A small sound classifier, trained from scratch: log mel input.
Rows from block 2, named by matrix and row number. Rows with one number belong to one attention dimension. Each number is 128 + 32 x the weight over its row's rms, rounded and kept within 0 to 255. All counts start at 0. Numbers have three digits each. After the name is the row's rms in percent of the matrix's.
# v: attention query, key and value (stacked) (model.blocks.2.attn.qkv.weight, 576x192, the v third), inputs 0-95
# proj: attention output (model.blocks.2.attn.proj.weight, 192x192, transposed), outputs 0-95
v.10 096:144145123109102092110121193084122116063164109133105160161103170094122112097145121086228162096092166142125104141147102135172093125194134105125215106142126108089120136088125091170155067093066118099123119169142123122121088122127101090082074153062084133124074089121102162164088116117166105097
proj.10 105:085119093120095143077171121100171126077173128076137153068143109122107164139149167141118159100125178132177156128138112097102090104163104111174148171140156138157156157162188121087126106105120135132137106146140092160149132124154132139133142181137139124114145196178111147113139106096129065097
v.11 113:147138117123130107124094130115137131081220165099132102076187163090113107208111091131202121122089132113139147131069104138179122098096094161141177124153140156082169092126118101116083169102098123142082092154159145099151033143128078085072171160101081117165108062102171100126147096161133093067
proj.11 105:093097128172089157138143083122166113139091097113143100076121113089132157131143081157128171101104125133124161168096121054096175126089141082148151153125151127136087173127165173123113142094180124135150138123199149072104145113131101148104118103150125166078157160091131142136106134163136123100
v.12 091:147145117111100169130142062091169133141156095177052103146090125113104161193192121053208120154150122073086185132092132136109151073094119137131111112152135203144111159143132141193105120158152147107156141126132182114112132150128135140145111124167191146111150131125094144135088072188113117159
proj.12 097:125103133166073152158176195106138139146101165158148133123173124188149093168128167104124127176091119068065147129115123118099120135160151184188103183157120126093163149107139071134119091069175165121136094123089163110163069165131091162119089128133143109130095131171127132135098108067136113115
v.13 097:105145127094113129166147158122139142101103136127154164134141076127111091079139176133126149112156162149134125154113167117081172129138148113132101121129088153200168147182073145102144139171185117090121138124147059101123125127160137128135093154176146165122127161135096138088151057121119149200
proj.13 105:143128119095173097177172162092077166155125187110132124152124112180115100202143074083086163070178131082110133115143186116133101100125106166054150117081108125124124106117123085129113140161146103173088157096112137110083103187118128120145147087156117188160140123126133107073119126163130140131
v.14 115:141070158082095192162117144135148127118088150126155137103088149169139162095166130169025134142155121151136131148172136086063151103125157111100051121122155106108150190148130173165156140160194180136175167111115123152161205107156181147101132150149141133131191193164098154107136100126083161140
proj.14 111:055170177080111125119147101110106123164126144104125160117156113096127122149145145135177161136177099165118074115134126093115146106094082128107103143101184162120150099115098129197068143132130152132083142122106147138162152196136131115061123124083139098192118067088083151153152111135158063161
v.15 092:129081175152146157147087159134096136174137100099098123121140142171151131130211098152071087124102101136171080126123201173116120132110124139130157132126147079155149169127173161131148188097185145069149139120161122125169100116180096089141118116161074129187178129121106133128133147156112174122
proj.15 095:131093156157110155147131135128141130106096170096160096155112168066108165111079085109108188169124155148106110137164151089140156140114132123136096198119141102046192121114100183116157124151115115120151158142097123134115165131107130055105086097146079178168162152106100057084075142100149139131
v.16 114:135088145127126144111100118162141089157159162149159106171179122201136113181153092139134134152090133122138073153106094157158107139108159104128132153112176074149180130154119133121067154110156176135141146125158136117183076134090088122102144198126158124162154104139142128086101147160081163091
proj.16 103:113138146106097106155185171159180098138164146095166121139173168056178166118143134138172130143084068169118100146131151086076197099088073148115178181089111205127149163147142158120138110162186125127108155142089111150113129114160143095149102148165127069138206067062082159130094064160184133114
v.17 092:136087162135114143109096114144143140110121125097060121108063186129102172148110112091159146156174095133118151152143118128125078107078132159131107139009171107104097175128150085149169144108124133128157175157085082115090190130067060179083130137155152129128087101168129099170053160137067082085
proj.17 087:079174123184147045075175101096131125138116151095095194047197140085162126145094121148077152134098116094057097119132113090096114115116129151105119189111157101076134173135131133169091080114163098162138082114121076092108099131074106139095101159175134108142103108143186144112114149128097084134
v.18 103:162100091101116204070101151126155140132094169154090118119093112064083143115143126090141136135179105120132088165144126134091133117142087117108124086152106112150072144142131119176123189104139120159153115164109157127128152131105139127127121088089167137076176125154144188148082064119110119100
proj.18 103:084108090162138137141144134164169114154135124132154111057093102118134088150119128102085105170087120110119119122123143117126063107147129111174119176179124184140145145134127106152107160088141156181144072106077171144110065135116051158087119158116165064142114137151137125130086118110095076154
v.19 096:118111100043150200119082139153145127100119199180104167125082101149108114101085126163122172132178093141158078153170105067099111107156139145082085089126138112109075144146147144125149158179163122168151173145066071140108168075085103173161129081143130107100166086132052134096140148088109144110
proj.19 095:093112133120156103171109115152110122125107141115046169143123079142180100145089161103133128100123154156088069094173093171161082130126081128149137122128148134129136125145083125164109162165116116062112064149093114116141167129121153103116092174153149075159146072157130131182121149112156085113
v.20 098:091131075164116155108151117134128135121108081125093132125085105160196143072117159113056118123175104124067137092173097142093168149102135140154077119133174124084103132080195130173142083130134140131124126122096134117113151127127208180086124143135108083153149126173112119157174137086122187157
proj.20 099:177108201126168117158143148167170187155159121137124169123140163104093093120077149150148068101118149067122081104139187116150151136165136192105139100129102107133143113074127123197103166178101168077126070103126171162139156103163180136126126108112127139110096086082187168089102131131112091137
v.21 114:135151086116144129066121113111067108154103123129093126140088126147080149130062161102144146140200110152136184143142128120145169101146146177153105116138173140097066095111116151178124115086054140142098157139099086156120196151115118186132119075126176134128113129139072107146163100064125123127
proj.21 105:072179163118128140154129085119132140093149083167170136086092104095112032113060128155147071141096129114158121099161072069061111102184162112132168139146116134140150182123143135179096157163136145181145142117143144147159112050190099159086116120103112130113132072144198136148091144167112097135
v.22 095:164091164111097113146145080153136120138110135130103081168091149102094170170168122147142171133122062100097085122073148076092155135124129103164117158145103126134104145104132113154125142125180151142108121112160122108160120186145137147076128098125134130123140156140092111105099143090133188135
proj.22 094:136160209124195129165199135189163125147114153076157111156194128147150131154140100100164100094097120123164101140138089110093141116135099154112101177154126128139161160154130191120156137166102127150107094101184159149127117133168111190204138050158165095102137131126118168135143110106136081139
v.23 085:134149136188129104092166114125093108106124184159141167140136151110114159114091130140224137104153111104116159161091159065135158131055141110063097121174144081102105126107067100151069155112082160154184117123137134114156084156113189095101169147108137111092105121132074098089066111070120132094
proj.23 092:113173128086148136169133127100076146169073112181114156092125141180143082128068075078141115069086135074193152154170108143077127113124110158116112085120126176080125133138172103151108162135141109171128166083112116182135079106132123194097108117113169087122141098113207157117104099116125143156
v.24 085:147148144131084140103143157166052121108133101177130121136142144098088128066134091115160129164175122126034142081073144098163152131152069128118164078123142145126090116123137110152129140069127136153133181114126148131128129155151130116082115154101104141132153114133173201186104114101062150075
proj.24 092:178180124150072160197165156125148092153152079176098124097149116094104107152106207137100114167184161064176103171095142078119176107126170098161122132181138116126104094166161181121133100108084178108130093126147066173134140130119151093122138168103135132159116160169124175102111139113136127091
v.25 103:098144118093158192109094115123139118139069148126147120092132132106097129131113119135183106169176150211122155191209105168138126136120151137104094138097107147095078147096128100206149168116135135145172204134105048154138132069150128141163138129162147139075172132140138161115064069091084124189
proj.25 094:065152124115072126144129179070163163117117096154135116159155140161157108173110127136149114113089081111101125134116126114111080128195107167146115145170195126133130134130126124156129113107129155150074097110111148109094077162112163179126056168043157096144111059114107087097113159157153124121
v.26 095:096120156141138212078150123160121043143104123105125172121100134152147151076117159115164176108102149160109097126097162085124137110149166108124080160132111159106123169078096111125089128153182143140131116108157116133129127060119190130092119101130151169170116170052128106105137107138107117162
proj.26 094:129119141113192083124056141137109154140129108081121143124038092156099130180061073124158140125075144182191158137086172112164132155145122199109056180133158089112100124139111105138107144123140135124137112139101104112174134091137176116118106126058112138105148111180138175133143123122152086123
v.27 101:159081126135120132092154166136125118132135167111156137187142141144135163125154178129128129067098083118057117093110076167136110151148110129088111164078153093138114138117164203146129137181223125163097119114119104099102099166132140076129160114096115105192174140080085104093143107101128112086
proj.27 100:209095162135152114190087118132100120188149156146139139122130097129127141074103148090161137132116105150132171053118136142169193187128148126145131175085172134082109114191124083102132173106153118146121089151083192091167103117129165141075201112133158136093139106118187166140126138078117167154
v.28 102:176065186102135091088113122146072106104170149127159107174136140148180095125143135096120171122135142089083134080139143145140157127117122101113117129120116140108126144089174118105093161107177171136120177089150128088141087129095126104118137147120168136134198140076138076095101166142110092136
proj.28 097:129138146184111157073112141133214174105150077140224150131122133059124162102141149137140204204132178093164087111123160093172157141106101159142126155150166087083110157162130189135197067177159081090167133129144151144133151109102118148155140100170105149111142115118107075161110140085150128171
v.29 103:131065167138139109150105116100137115136190106139144114173120104162135125161155142135096177143113124109131128099131122145108108098167133094110108141145148140164194150180096133074103142127224120110129117064085161123160037145128114107185138133128121103169202166142112120089089184109169179124
proj.29 106:107140133146083192094101143122131165122083136066158117119128144095155181126131109101143115151092135133138150138132140189095152158121036169119116073106095113102143119135166138063156104118133120092145113087062162129146097171135088122126115131117133165114096149085131096117112113132125110188
v.30 098:177105068100111164143106079141138142128064140134124112125179113157117107178121135115194118110119146148165127128080119150164114111116160098095152143169074047094098108098152134155126098158136120138166049151093154084136125141126117147106191094141189128128124108203120150075179131092101090125
proj.30 099:127159139106081158127141177113131112160095151172162104135114105176134081097154091121116057182168107096131107113148122254155137109108129072167106152115103117131135168147102130170125197138099191102183125150137169082196097067096141155170125172172114095090083097135151146124094137107179099095
v.31 088:088180123176143149119109119113076114170110168160179105189144111099106155152093120123113120117085145135131093140094103155053136102130167139146165172159140134142063157171102113090085225078120175086138131157140102173108149161138121083115143133120135116100191078128096118108164110110152115103
proj.31 089:107136091088162136164184166129177142143128186103131153101103173100107092101118180091146099103064112139138133142142133162082107099144149107125115135137153185138143144139094144098138145191154090164085158101160104117125131111125133101153155086146074123167170120061108126106147086135092082191
v.32 092:136117120145106153067087157110115127189102167176086102170145131164160105166117083148116176118161122097114148136111142172141133144119052119141156087102164124197122182159173154176104149159172166104124127124101150102097124133090137142083160187133180112100174120117128079135130102213138139149
proj.32 098:147127182124119143136103114153149189167167142124128181064156134128149129179125162137168148101160187109073066081137132106123123100149072099134091165148168117107113079185164200156093108158166164135105114127087090183120136153098122155125123109070170123170168164148101132156084102172156179142
v.33 093:086147118109153156097142171168134088127126130154151115070129127133152106131049086099165132083198125168140160108163156107112189180139140145084150172085159159147127084074169162170190101161070150163157155127117128128127159141153140124101131100104152111141125107158122107133125128063191170166
proj.33 104:134107158136145109182120125170064146131169167190141116103101143150154071137103143082151079055165176080106095104178135074122108130082163154129105023185146093135100155123146155134106141201134162141164112115150149121114172056151188145093137129120168155111184120175160140186133105170156101149
v.34 096:113097135099103166124114123113088146155096122135145102095100124212098132119125096159127128136121128148118093106141121129208125114149209187107118112136116096093135118059099180104152101192131165142127136143131086152109137130111152140101173156167140168108128212115102075061162125142121124162
proj.34 096:096156106160124154143107177128088089157120125138084117231151089098160106134136141189137162088185096130148131149135120104073146127099093149163111165173173076146082124105127045147138178128125140129102111152137152153102128154129181122113187142138120135119121160146112082128128120096113123085
v.35 100:132139115088118165123148113130155165158076156173129172141094108104081151052113140179074158111177103146142143113133124147057139129101175151150083109131123155097074092101131164194084121155143141119084182096088078130142174116161166156129137107131132155113134164167088109145130122109129133153
proj.35 098:123143111130178084100189113107136159091135174187110152065118130142110069122116117143159126115120152114128143068144157144141116111167102127099138063103178091145108073068150172176122186133145167106140106144111094158106094128200141139088088151126141131169150105098088118138129077152132129144
v.36 096:180129067157107084128160143104073110083122173117087191148126168086149102153139153102164150095149098112126129152063078143141126139098058145063163127122105136121127071129090143104114128078128164139192182144156138146124114171096100114146137131140142141184053154163129143164152150120113110099
proj.36 101:112144101110115111116129143105120147190108092123150108066063117160113152102115117178153091150167157110182178076099089090150152072136110144192194068163165094112130123131185156152159115106175127176127090146132171118171099081129144170122117133141153120129099169127140079144101131118127100111
v.37 092:131088164149116161079099103132171152162039097121169101086093156132128149060113078147153152156063152108137104136172162144141155141169180193122104111095140118128121132088101186141182142125077094173117154056095113152071148082106073124144105171122130145101106093159106094132106134174123104114
proj.37 090:088083146129155075134121125148134210142152136154148164155124174059148122128103137110151100135110146099070103117184154164155086131116109162098141078111127070113062126154071118151120087138118119083144144146153051122104158106126144116141090180136126157072107135098123118087178096129065134145
v.38 086:147088119109123104069084075156085159109076105141117130123153100110121114192112134134144064100078098105087169127170135164145135141167137146101140115148113213149142187143150201069127164139146144087130081147112132125138106118117129112092167087125085108121133167131148161136203080181123067130
proj.38 094:187114149105063162146079161113188076148155117096109115061145171100135117140194156126117126206098090118144100122075118153101134130113185094149103137147150067087162102105133126125129103101155098126165137174152143063113119122134164127081163132104124097038112112100126172151169169122161113180
v.39 091:117088182103155111128140149131108120057133122106115110117164105127131088107183155164054189114117159125156103172112178099140127102148153165126113124135081169147126115069131134100027105188127153112078163138142138127133101122086176158104170147163143117191157169088143098095166132191099201121
proj.39 095:091104147094181080105193084139161176152117118119178144198111138160104181128073190099161117104064165150078127099118139109132144151147074108141119173145145167118171090131120115150149137151129125116121166115117188145205163163126113088093173098089148105112071074123110148121145130126119173103
v.40 108:097182066135131078131116074120114121131136110103115104116120161121137148137147180107175114150115128146107122195121097142121140142092056175163158148148104121141154075176135131119125172071089117102168134115187125146160113138155088142112132089109155139115049092136072119192111183102137072041
proj.40 098:117124144135125104097135122100107090083099148098158128125168179084156157096183131150107144148180138126193169104066120110100123125138101135190151080173104141116119159188127135147162061071140119152146136080157159100150184051180108161154136152132152132143148117150102086137158074178100164167
v.41 099:105148127132171113054137147128082125091080142120105128157144135109158078103135081114138084111101138107076182153163117148146150133131096161166155109113118193108102130149167075111154151072068094148111088148159139169114086133099098165062143142084118105155133079167178088170110075168168133087
proj.41 101:146098147139100124172141092180060064124184085139095105058083111124135119073112146159111095151109132120127131131142077135044124129140201123154158096108110097109121153126110169146077107142137116167141209137166169181116169134097104098056138107156199105111114119151167160109109174158108100140
v.42 104:103107137109140160127141124090119150150154174120183152171131123132112134047132128179034154101116097071174148134091198088097139085158167110154114124113102138153100168144152136139102124137152138128048137105078139089115202110098120144174151116172141177131188128114138150139224107118118118126
proj.42 103:090082119095135146104164102113170117096100146125161140129161127078119125151164122053192120133174135192088129121079150128203129112222139097122164170102108137142161070116178131138131160168123115109166064159106102142116130170169180132090135123147102083115099126063077108159130098075110164129
v.43 110:141184079184133154124136077126070157132100123119111116127041165100120149147128127118171071109186113137081154154161085119109173166119128128111107084127127127137079076122132064194133134081053120107130145112088114154113135133065130146064123168134106136079120067220152119170131177133089128121
proj.43 103:105164138110147125179129117133098116092101128130125130117094090138164094108103091120138092148168069095082149108117162123100159124144209140148131099136152151149109194140072088180073138160116108095088152111191166135172174071119081114063057144092141111170158110122154141148109169147128127120
v.44 101:127133131161088119096123157139092138124027113112155124096137141157108136165053126113113100097118152121119161078164125092129167127118193159092069141157157093105124151090137147154174103137130114143150123158110100134132159125117198146097086138121176150077182143185088124153139028179132107105
proj.44 098:145108195060159123092159102136085097148081092204130191092101153163151060178137079120126080075092156075140113148190124148059120097136168149099128066153171070187137123066132094152087139133110123177076095139125143108155118127094146112126114111110118129135079121125137148113121132147120129145
v.45 099:105195070145138138130136139059103129155114142135121125130112164114146109090127172142197110144126124132076175149142119137184153125112133141140136131145119146072135117088109109154101108107029156152071132184156149135121151131121106163143110132142133134092116063143097171198135144182158076093
proj.45 092:105114143150130092128097117134112085166083074087092114089104135186111077142134134104107116082121095156100181098082068103055095128159181097155084092124136105106074178082101170131154134067104109113097161103156139121131118057103083125131071133114137103112121104092091117117112092101101095087
v.46 087:162255088136104092156098157097143174112093135128143172106114139061094183192145144116171085118114159066139150108172097190102130183101156097174151117134075183127136128141091107122120165086126112156103186107174135120121141156110108105169117165122115167112106092174124138129125114100143073066
proj.46 090:142059147087076177154128146154110161177152101188108097193131175123149145114137168097127156165128098115160145096171122140128127147172168164137172148130117128116100196140125117112105136050136128116141193119159171116134086115190089121112073112076164148117087118104136184113070125167120096066
v.47 093:106097123075085137129111060175118093158089168142162072162103137143119179095116132172121164184190177181130083103140103118083141100139179131124174125136099061147123101135178155083138135218111140124176173124116113150100115103209168144143166113185113136146152137096069139116131152073117194172
proj.47 103:115119158155177104107167100132143095061123128109154191177132172156112121123136071083198177116166119107149108138196171101178086170123093164124093092093090116175154119132070091172078143162122088156125120139140180133130116124141095105142111110080105153141151060130160165175134153122139101170
v.48 093:141116134127103093118066132132109075165104121102136094145056127162112085140145093083146123158159124030063112130118150094188196095146124133197097111093145094093118121141171173122136144113100157105141147133218155137145119131139128112123181136118108146154106107185077175200173111126099154105
proj.48 097:177121159058117118110173060124191136166149166111155144085130141095151116173159114164092085120141122105148182105164104091087090164143148186105142118165157112114060141138174173172182113047118165112114159159122140125117120108136180131162181168171198150162120139096186110162120129148189124129
v.49 097:110134074153095127087114091165098135150051158170113114102110115195108140022128113094169077130187089080113131135123104139117116087117113137134090126155164119176120188088185096163132166088102148085089173130124147107146116134072122189142114117139134157054142130168095118131116173117141072071
proj.49 101:091094179092112130106092150120151094131113176153135146134096172139182075158109120106098093138193091127116161167111103144161126094133143103144150139157158158083105093138128176114181132134082118113131136074111101063115162057180137129177143168096199106174103169114176132170156153150177133166
v.50 088:129169097156129105183188111161148183116132136155153141109128137105110134168117176078086142119144106123168123165097091155078098126163097088102116129155018107100095087192087190128176110140088126137123116154097116134190111132169149133090126109097129133127162177162136139144108071110153170107
proj.50 093:160135191136090124137098146169122081119168176130150092158193127149097125148083177157093127149208123065198137099163156107044116108117138075142151070133141152169129161135160166117136148110106144176138093162096151125119076152100136154175174120141068121093095175182124106167121182171124110137
v.51 088:130141105181118088114081111111082161157128114147119087102060153141092120135106161110145113054116148085119054115113102133156143147145104180150117101115133195101093131161149080098130186105089142157124122149162143178111123072130132129177123121098146146101109137146147132126170099172187137087
proj.51 094:153095172065143125165127046123103084173091124162145121179130174178084102133132137162127142180158128167112162097150138098031108084133176092122184111137150182119139146113146149165139121144147152157120119117126185147107134125103147176130101153066138161106083151122102114153095103173130119159
v.52 093:146138108167137100116143133162139162128137089117072157118154099157130142143134070106160121100162096133088162114113105062095137163091173124101128143134176120180082154124093122160141119123117082116132174137122175126118136218073156150100201084077114141102128127172112156158160087196184136138
proj.52 092:160097164141107134133125147152094140109174106113122088134140130122137105129123068078075047141111124063138138141103163144087144130104168081115101060173157171073121160110114168098078145114152167077139124112115168133139148118133092137108096100107154122121160153136152119169172090111112191149
v.53 085:090078187133158100154095165112151123139101182161136097187114129113107143121086078186110193164099099121126046121127158154108098169137111117103163117151170112113099138116164084110110119101116117162182145122133140179120138185067084151165127124132152143083055050108087132160122133159125130045
proj.53 090:132164142079178128100128101139083125140160108098100103116171160069179135097145087076130157122122105112157091095163181129093130153130113152090067154104147127137188167070100121097139119130134156065158144092159120188106146075139149137163111163101124140140150175163140112220065130112101161127
v.54 102:090115184083120154171171119096177071072145093047183137085159130087141080146139116101128136198110158141165166104113171110143111063179156139139099096174091150098146100138069114152152111153148155157106146138163118090090152127180105102111103122139160140162101107162168108127118129096141183111
proj.54 097:100123127140175099156164195075154119120175142086143114130092061183154190123098134127142175107110077128140115133159087162131177145116125183103087186103122127110131149127156106104105108155171146157118097156106170090137107134081105144207157127170127142061119105109090137116152099152130069137
v.55 099:139149173106117074146154106118132175116121138116075089084174075063149124133114184117213155175142141123118193131076122094155147166138096120075194121160091122133130108122072113142190112119108093133147028098130076133096138144133128109145091099136121143129134136053127081111144177102171151150
proj.55 097:126079141171128117088149133098102108091158123146094149048131085191053132153123144169129207158116159110136088155138094132107140140082091160104120078171051085148170195089079143089129126141109089096144152116128134098055065148117116155092126082147072120080136108126054154133165104118101135112
v.56 094:115155104155134187116103140137107163108141115113085157152060143127100105069100118169111092155146147100127134124229156091106155153087199112143144180131128114078134128073127137171138137084118091141101112146133155119148157099118159197094155130140083101092038129176143191188152109108186136178
proj.56 094:139047082099108099096125081119072136136118145131168117142097107204110116091093167090143117072182079133109160176115084174068099115151122182154095062153094114137141106175177076119115111093095137142145070130180113135122144130174119142127145140131117134121162104062163116139142170085163148068
v.57 093:085070186081082145060137141073076077142074137121115125116128116119174132095084155140153189123114190182125111100107089155111121126082156136067193091113127113089111081127175101117116130147148098139129142147127092109072126130092096137139130083143094110129141144109100112121108138194105112151
proj.57 094:102112128140103131122124081061146138117187086103046150180174175112110096075135117128170103068130111161133163081165119213170113122115131164113103079125132128121082135147100180117094138113115091139140092090113155119142105108104172133136161153097102173152181125111140097191096217144157107143
v.58 084:125099105129209139148109119148117144155122112120133092160150129180166148062145105189158068107156154147109184155134113075100116156116078139121129093098103094107099130138133127171062143121113066182105115145101193139141120119099134181117171097123103103120142128135116108107123172128078089148
proj.58 090:180101188131168194156118102141085139179139114163155166052121156093111098086120127157166101081198169137080114120087175172154104097135087123105095144170096204097196126110128115144097126139124105128134131155140127016102152114175121160107090132105078114136119130155108143149124165191150109144
v.59 089:169094166151157156135039129117127106149081113197073113101154169111141126145093123134144096149090128135076126122169104135098120147127112162139145116189192159160106116181100085087124122095119158111129187164169150143093111106150093142098110159159119114131102074114127095137170145169129100091
proj.59 099:119136164076159158162080147128170125155122056093104148142142133150130118048183054137127090073091136152151076104162167151080114093110142156133089172167177132125147083108125148114134147147102150134129133098176146156057145110161167135155105173170105136188138156100079192171129118097103120102
v.60 086:142116209126164071226136152122099122076155164108074167123140106132153089135117112145066172177115105173082130117102134176146100075157116091091113145121145124147155139124111133124104143141127147091092131142162088182138102139093122085140112091159175119168104119126169136118095069102138135133
proj.60 089:196109159174068093077125163135092167175172156145186174099150107108133155106147165114110158111108119084213153079171081197137131100108142103133141132142117157139160074101138090138135102147166165175157134155089120158180114129135159170150157154157089082132152086152180112114125120179116111170
v.61 082:100171139094151107101169155148141151146137212114122140101090147070130171091185171155136090104139096083106116150134106110139129158085174094160069095131142060153129069127099097135108096156115073111149101128121119145167167150123115116077100121139103098097147062078107120168133126098157118093
proj.61 090:149113114119087156162102102086090174097096140137084112106109134101175112088103110068136132156129158151090108113160154089093130166171109163103153099184098123128134139146108072100148119088144082142092111128134189118100058129104141109093097082142147087107109168121139118183146186171119115169
v.62 091:139141119153149122064208173152072146135170098118098114111086138164112147125168120139092108091166148089152158153140121163172121193160095120132145147060143100077164088097109107078132168096128168131140097105122180117162073099111160058103162136163116125095120173127149120146146075105135105108
proj.62 099:162152158114106104145138040139135120079131137097109102144173121146091124168081166113197122177037148160066140103178168161128145194118189146122123130155100103156150131138142149167147139130117112117118147085151119143145137160095204080087075113083158133104144080120126141118108112168125174157
v.63 091:122094123046138131098176162126116081103176085120077154146188103127151163135130138101123147134061142103165096092150110137212084091128173077123148125128152114181144144126136176150126128146142146178114094100156179120100124093145129118069106114115136131122167132147122146177075141112120109150
proj.63 093:147129110141058126097149132118151146130163055181169174120128099105121167138123122164138194109113136184112064158103121141169155116116077147112077226114158138142185096192100102091159111145119169106090127148108092129151134131095113131159117152145109086129145080142130073131131170152133161155
v.64 103:107104136143145134156191103089114144088167113088116158156174088178150099165172105133086103182029159123174155087109180143174120140184163105122136124147107149154176121130078102161143124144160140102133080090127143139122130094161082073157146096100136124174086103127168094161107150189161121157
proj.64 104:147132149103154128090116161101109081134160152114185119058155102108112198143175183129081218166102152094083101116108103107129184093108164167126090221153094138121121096195154125137107137192127109106097100163137155180133055137097122135139151164112123097106162125124097161083136121151090086166
v.65 088:136131094120145166065115141125182137127150143155108142149099094149111150110089147150180124095200172135169123097178151139120114174172166097155106155183125089111084095140132162141207110154179094113099123147096104141162104125167137199163137143090139113079144124115087131107106204093122081142
proj.65 088:073130156211110120099087067142136106116127132130141093168089102178144110182130166121147111201133091141138150103064122151131095080055090144149149125181034126139136144110150125105143153109078131145126076135089119096122156117100134108205178137106173112105096130151139076135164186171095122141
v.66 096:153086051122119105186122047120187109106116095090092146110149184116100146156161173131110144145061138077140093141109162134130095054157121157183086092112095087155140136154108093123100137156121101096107128140162134143112155091154134132174111156164131100095124079141159177128151136115107125076
proj.66 098:109125139098153074072169184168112182101090135113124150124118125108174185159185105132183177102111049197114089167101156150144113134096082110164187164150121075132137065175129057155107109107163103159119101108164128080151106113102127122158183117107162155123150181155109145176129050119109117076
v.67 089:107138079102114162077098154125130139145121080144122157156114146112152173064118096131110123135103177122140198153121167130158173122102093124165075107127150141141097122103132175148114098119129117178128103122132102077190119181086110199170193124174131115160140148127130125105094133087114085170
proj.67 096:124132114131109114131111141115141110172090109133125150087153141078136104095133172089149075035140138121088139144078137179148125098141101150136134156090101174107190109126145164092102120119102139119143198073092098166148158103131118132143115175069204140127106136120136150132169138096158164074
v.68 093:158162170165166092159183098146125090139073186121159124147149049123173108158149104129088114120088113108086128130144121131101111125106127151068119153103138082169109117114122154086102111119175144097083111098159136139158104177115161092146157114093078094161134154152145101148128177106125110140
proj.68 098:185117137130150177171144129142121130105127093102087142102082122141109172097112135111162087123092173112174181105147115138109189112134180204137126058103145098129153156126158111111129140099168109127099151145097179178103106127166132099141132125183064120117110186132150122129132137060088144114
v.69 096:123079158194165190059102119148112086226065104111113135103100113123130150107057147182098115105204123176133111136164111114061155082127131138125146136121132116113060149102192100138130132154120129123152134145121094128118126187031146171154149134121163139130130101156058146149159150136151146130
proj.69 102:177116142185103155161106091097145119076130091062132134197064127117137067142063115139141070116151088062140130088201114128120154134116152134119148084084188145104071143135084147141146131107115141128108133113149167120082166078156116087143123087117154151153156144101144062115134121096130151137
v.70 091:073143071085084127090117104155129118059127089132172103089129123165098082089116110112206101090131145087165094111073113092133160126128163137131089097096112108137124141100146141167147157127157126093120125146143110157088154079140127098099099188109207163129075084074150128108121049134127156156
proj.70 090:123103163136167120123118150154131123090133150167110136157104079167112153111139120090120226065071133103122129108140066134125114090111109082153090137150073169114148137117104144151112132129128133099103164187109079086090145179165099169141176122112148079134144125166079145102099118189136120122
v.71 099:112087180136152121156163108084152123130126101123114088124134099154136129163140146091168189129137173137113143102096131118148087103146115154079137082073129130073135131128111091064068098132164185130141130154166124160111084098169156070172135106131093117122174187059143133162124239160137169139
proj.71 103:081101118146169151091122147110107103089152122093142115120074128129092165143161063130072147170085175187091155080107134079108175145110113113106096100143124101099150196127144074118126139175161115094108160148136108101129107124086177152135148099137093141119122094071079114148135102108099092147
v.72 091:111118122153117153114087135169085089173091104131136106079072131153163163094081076121098138164151129111142095161174119149116125099082181123176077145100146139118104142100176135143119162111123120101119154084121079129115181121123185093122073171127137107187089133131122108100103141198134141097
proj.72 089:133128142113168150179121089130047152131164094149083112162141068080129150119129190118126134053166130179107169136107114120159135178139156136095146124143062116099182068107092145134093141114119109193149117136159185144137160101163135110095067158117117112116176077124092129086123167142158134125
v.73 095:128066132121204114148146123106085122142136109112122136131151105153153115173113121162167124137134108104083114073120094096101109101225113146135095128046156152072117169158120129133092093076121215093142153081129101141098087142116113143154175086102135094152169106110122108126145124117117166096
proj.73 090:160123135153104149113104122154146114147147077119101104170157144106163132121110127145135122107085137156111078127111135052090159148070169114155125177144071119047170167101183127122124101164101126158113188142102162122141074126097192101174142125119119150128104128159084143145074085068097117119
v.74 089:067091168128135153088166095121182074174150114134111124133160181149143117159101138124157135144147061154163114096139168132121130074124121117156179173156147176118125116144136164156134167185164119135131115152169133160126110159090135141186083106134154121091171131114130160080128159108079101178
proj.74 094:096149083188150109161090168156095145099112166088155082106143086132114127091133149109088183159108138117116127127154097077124129171091081134105088062117087136119136165112140077064195150144117150150110141131136141090189081076145112093143146114108140087149117094090111135169160177119149140144
v.75 090:099191094133062120179093139126179195139141143136110118150102185090108155063093136128139085131188102208079180152112154109143099128086145151133178123201099131138138100107129152108130120133084070119107133183077115067145153181177117096105105072137125103101146073164071146091153153115160158080
proj.75 092:079124154170162094114140080094072091122137179075115159107113146185174108179162087153111079121136156157146104115125130171153133043089067098129146043108145162126188155087166039073130129150191138111137143138160146127142103080129139201164131116121087120119101105099119164166133132198155151101
v.76 094:116180157124126069114063074191110181106155177148077127100171111096157088160135101101118173165092180080056083133122114104149109157128060114102181071112100100152101129111120104101116141091139162076152096079150191185111101132121162139121140067101102106161116136132147095102139161112081096080
proj.76 093:160137144116175204084108201140074108109097142097084098174118151094144110141110178119150124128150137181118114115120136145109126102155140206100093130172116148179105113138088165158169120113144162136162087095085117156116182117186088144081094143159158137129111079142134150068177094138143099189
v.77 101:153100116063084077149141156133170107130178113144118129127194145122086099141147139140071184187161123109123159115111146095194118072188133118144115121139143132138124132092076112095175111141157172112125158087163163095108077165194114115128184143082140141144083173120143112161155171126088173137
proj.77 099:112140103150140100079141202133190145142170130137160133114101144127153160126087131146188129153134144194146186120149114112158152160109112169133073121135159130179162144147165132109157136116149147151137055127096095119215115153108092144119167083148128095110192106149128174149157112054140073136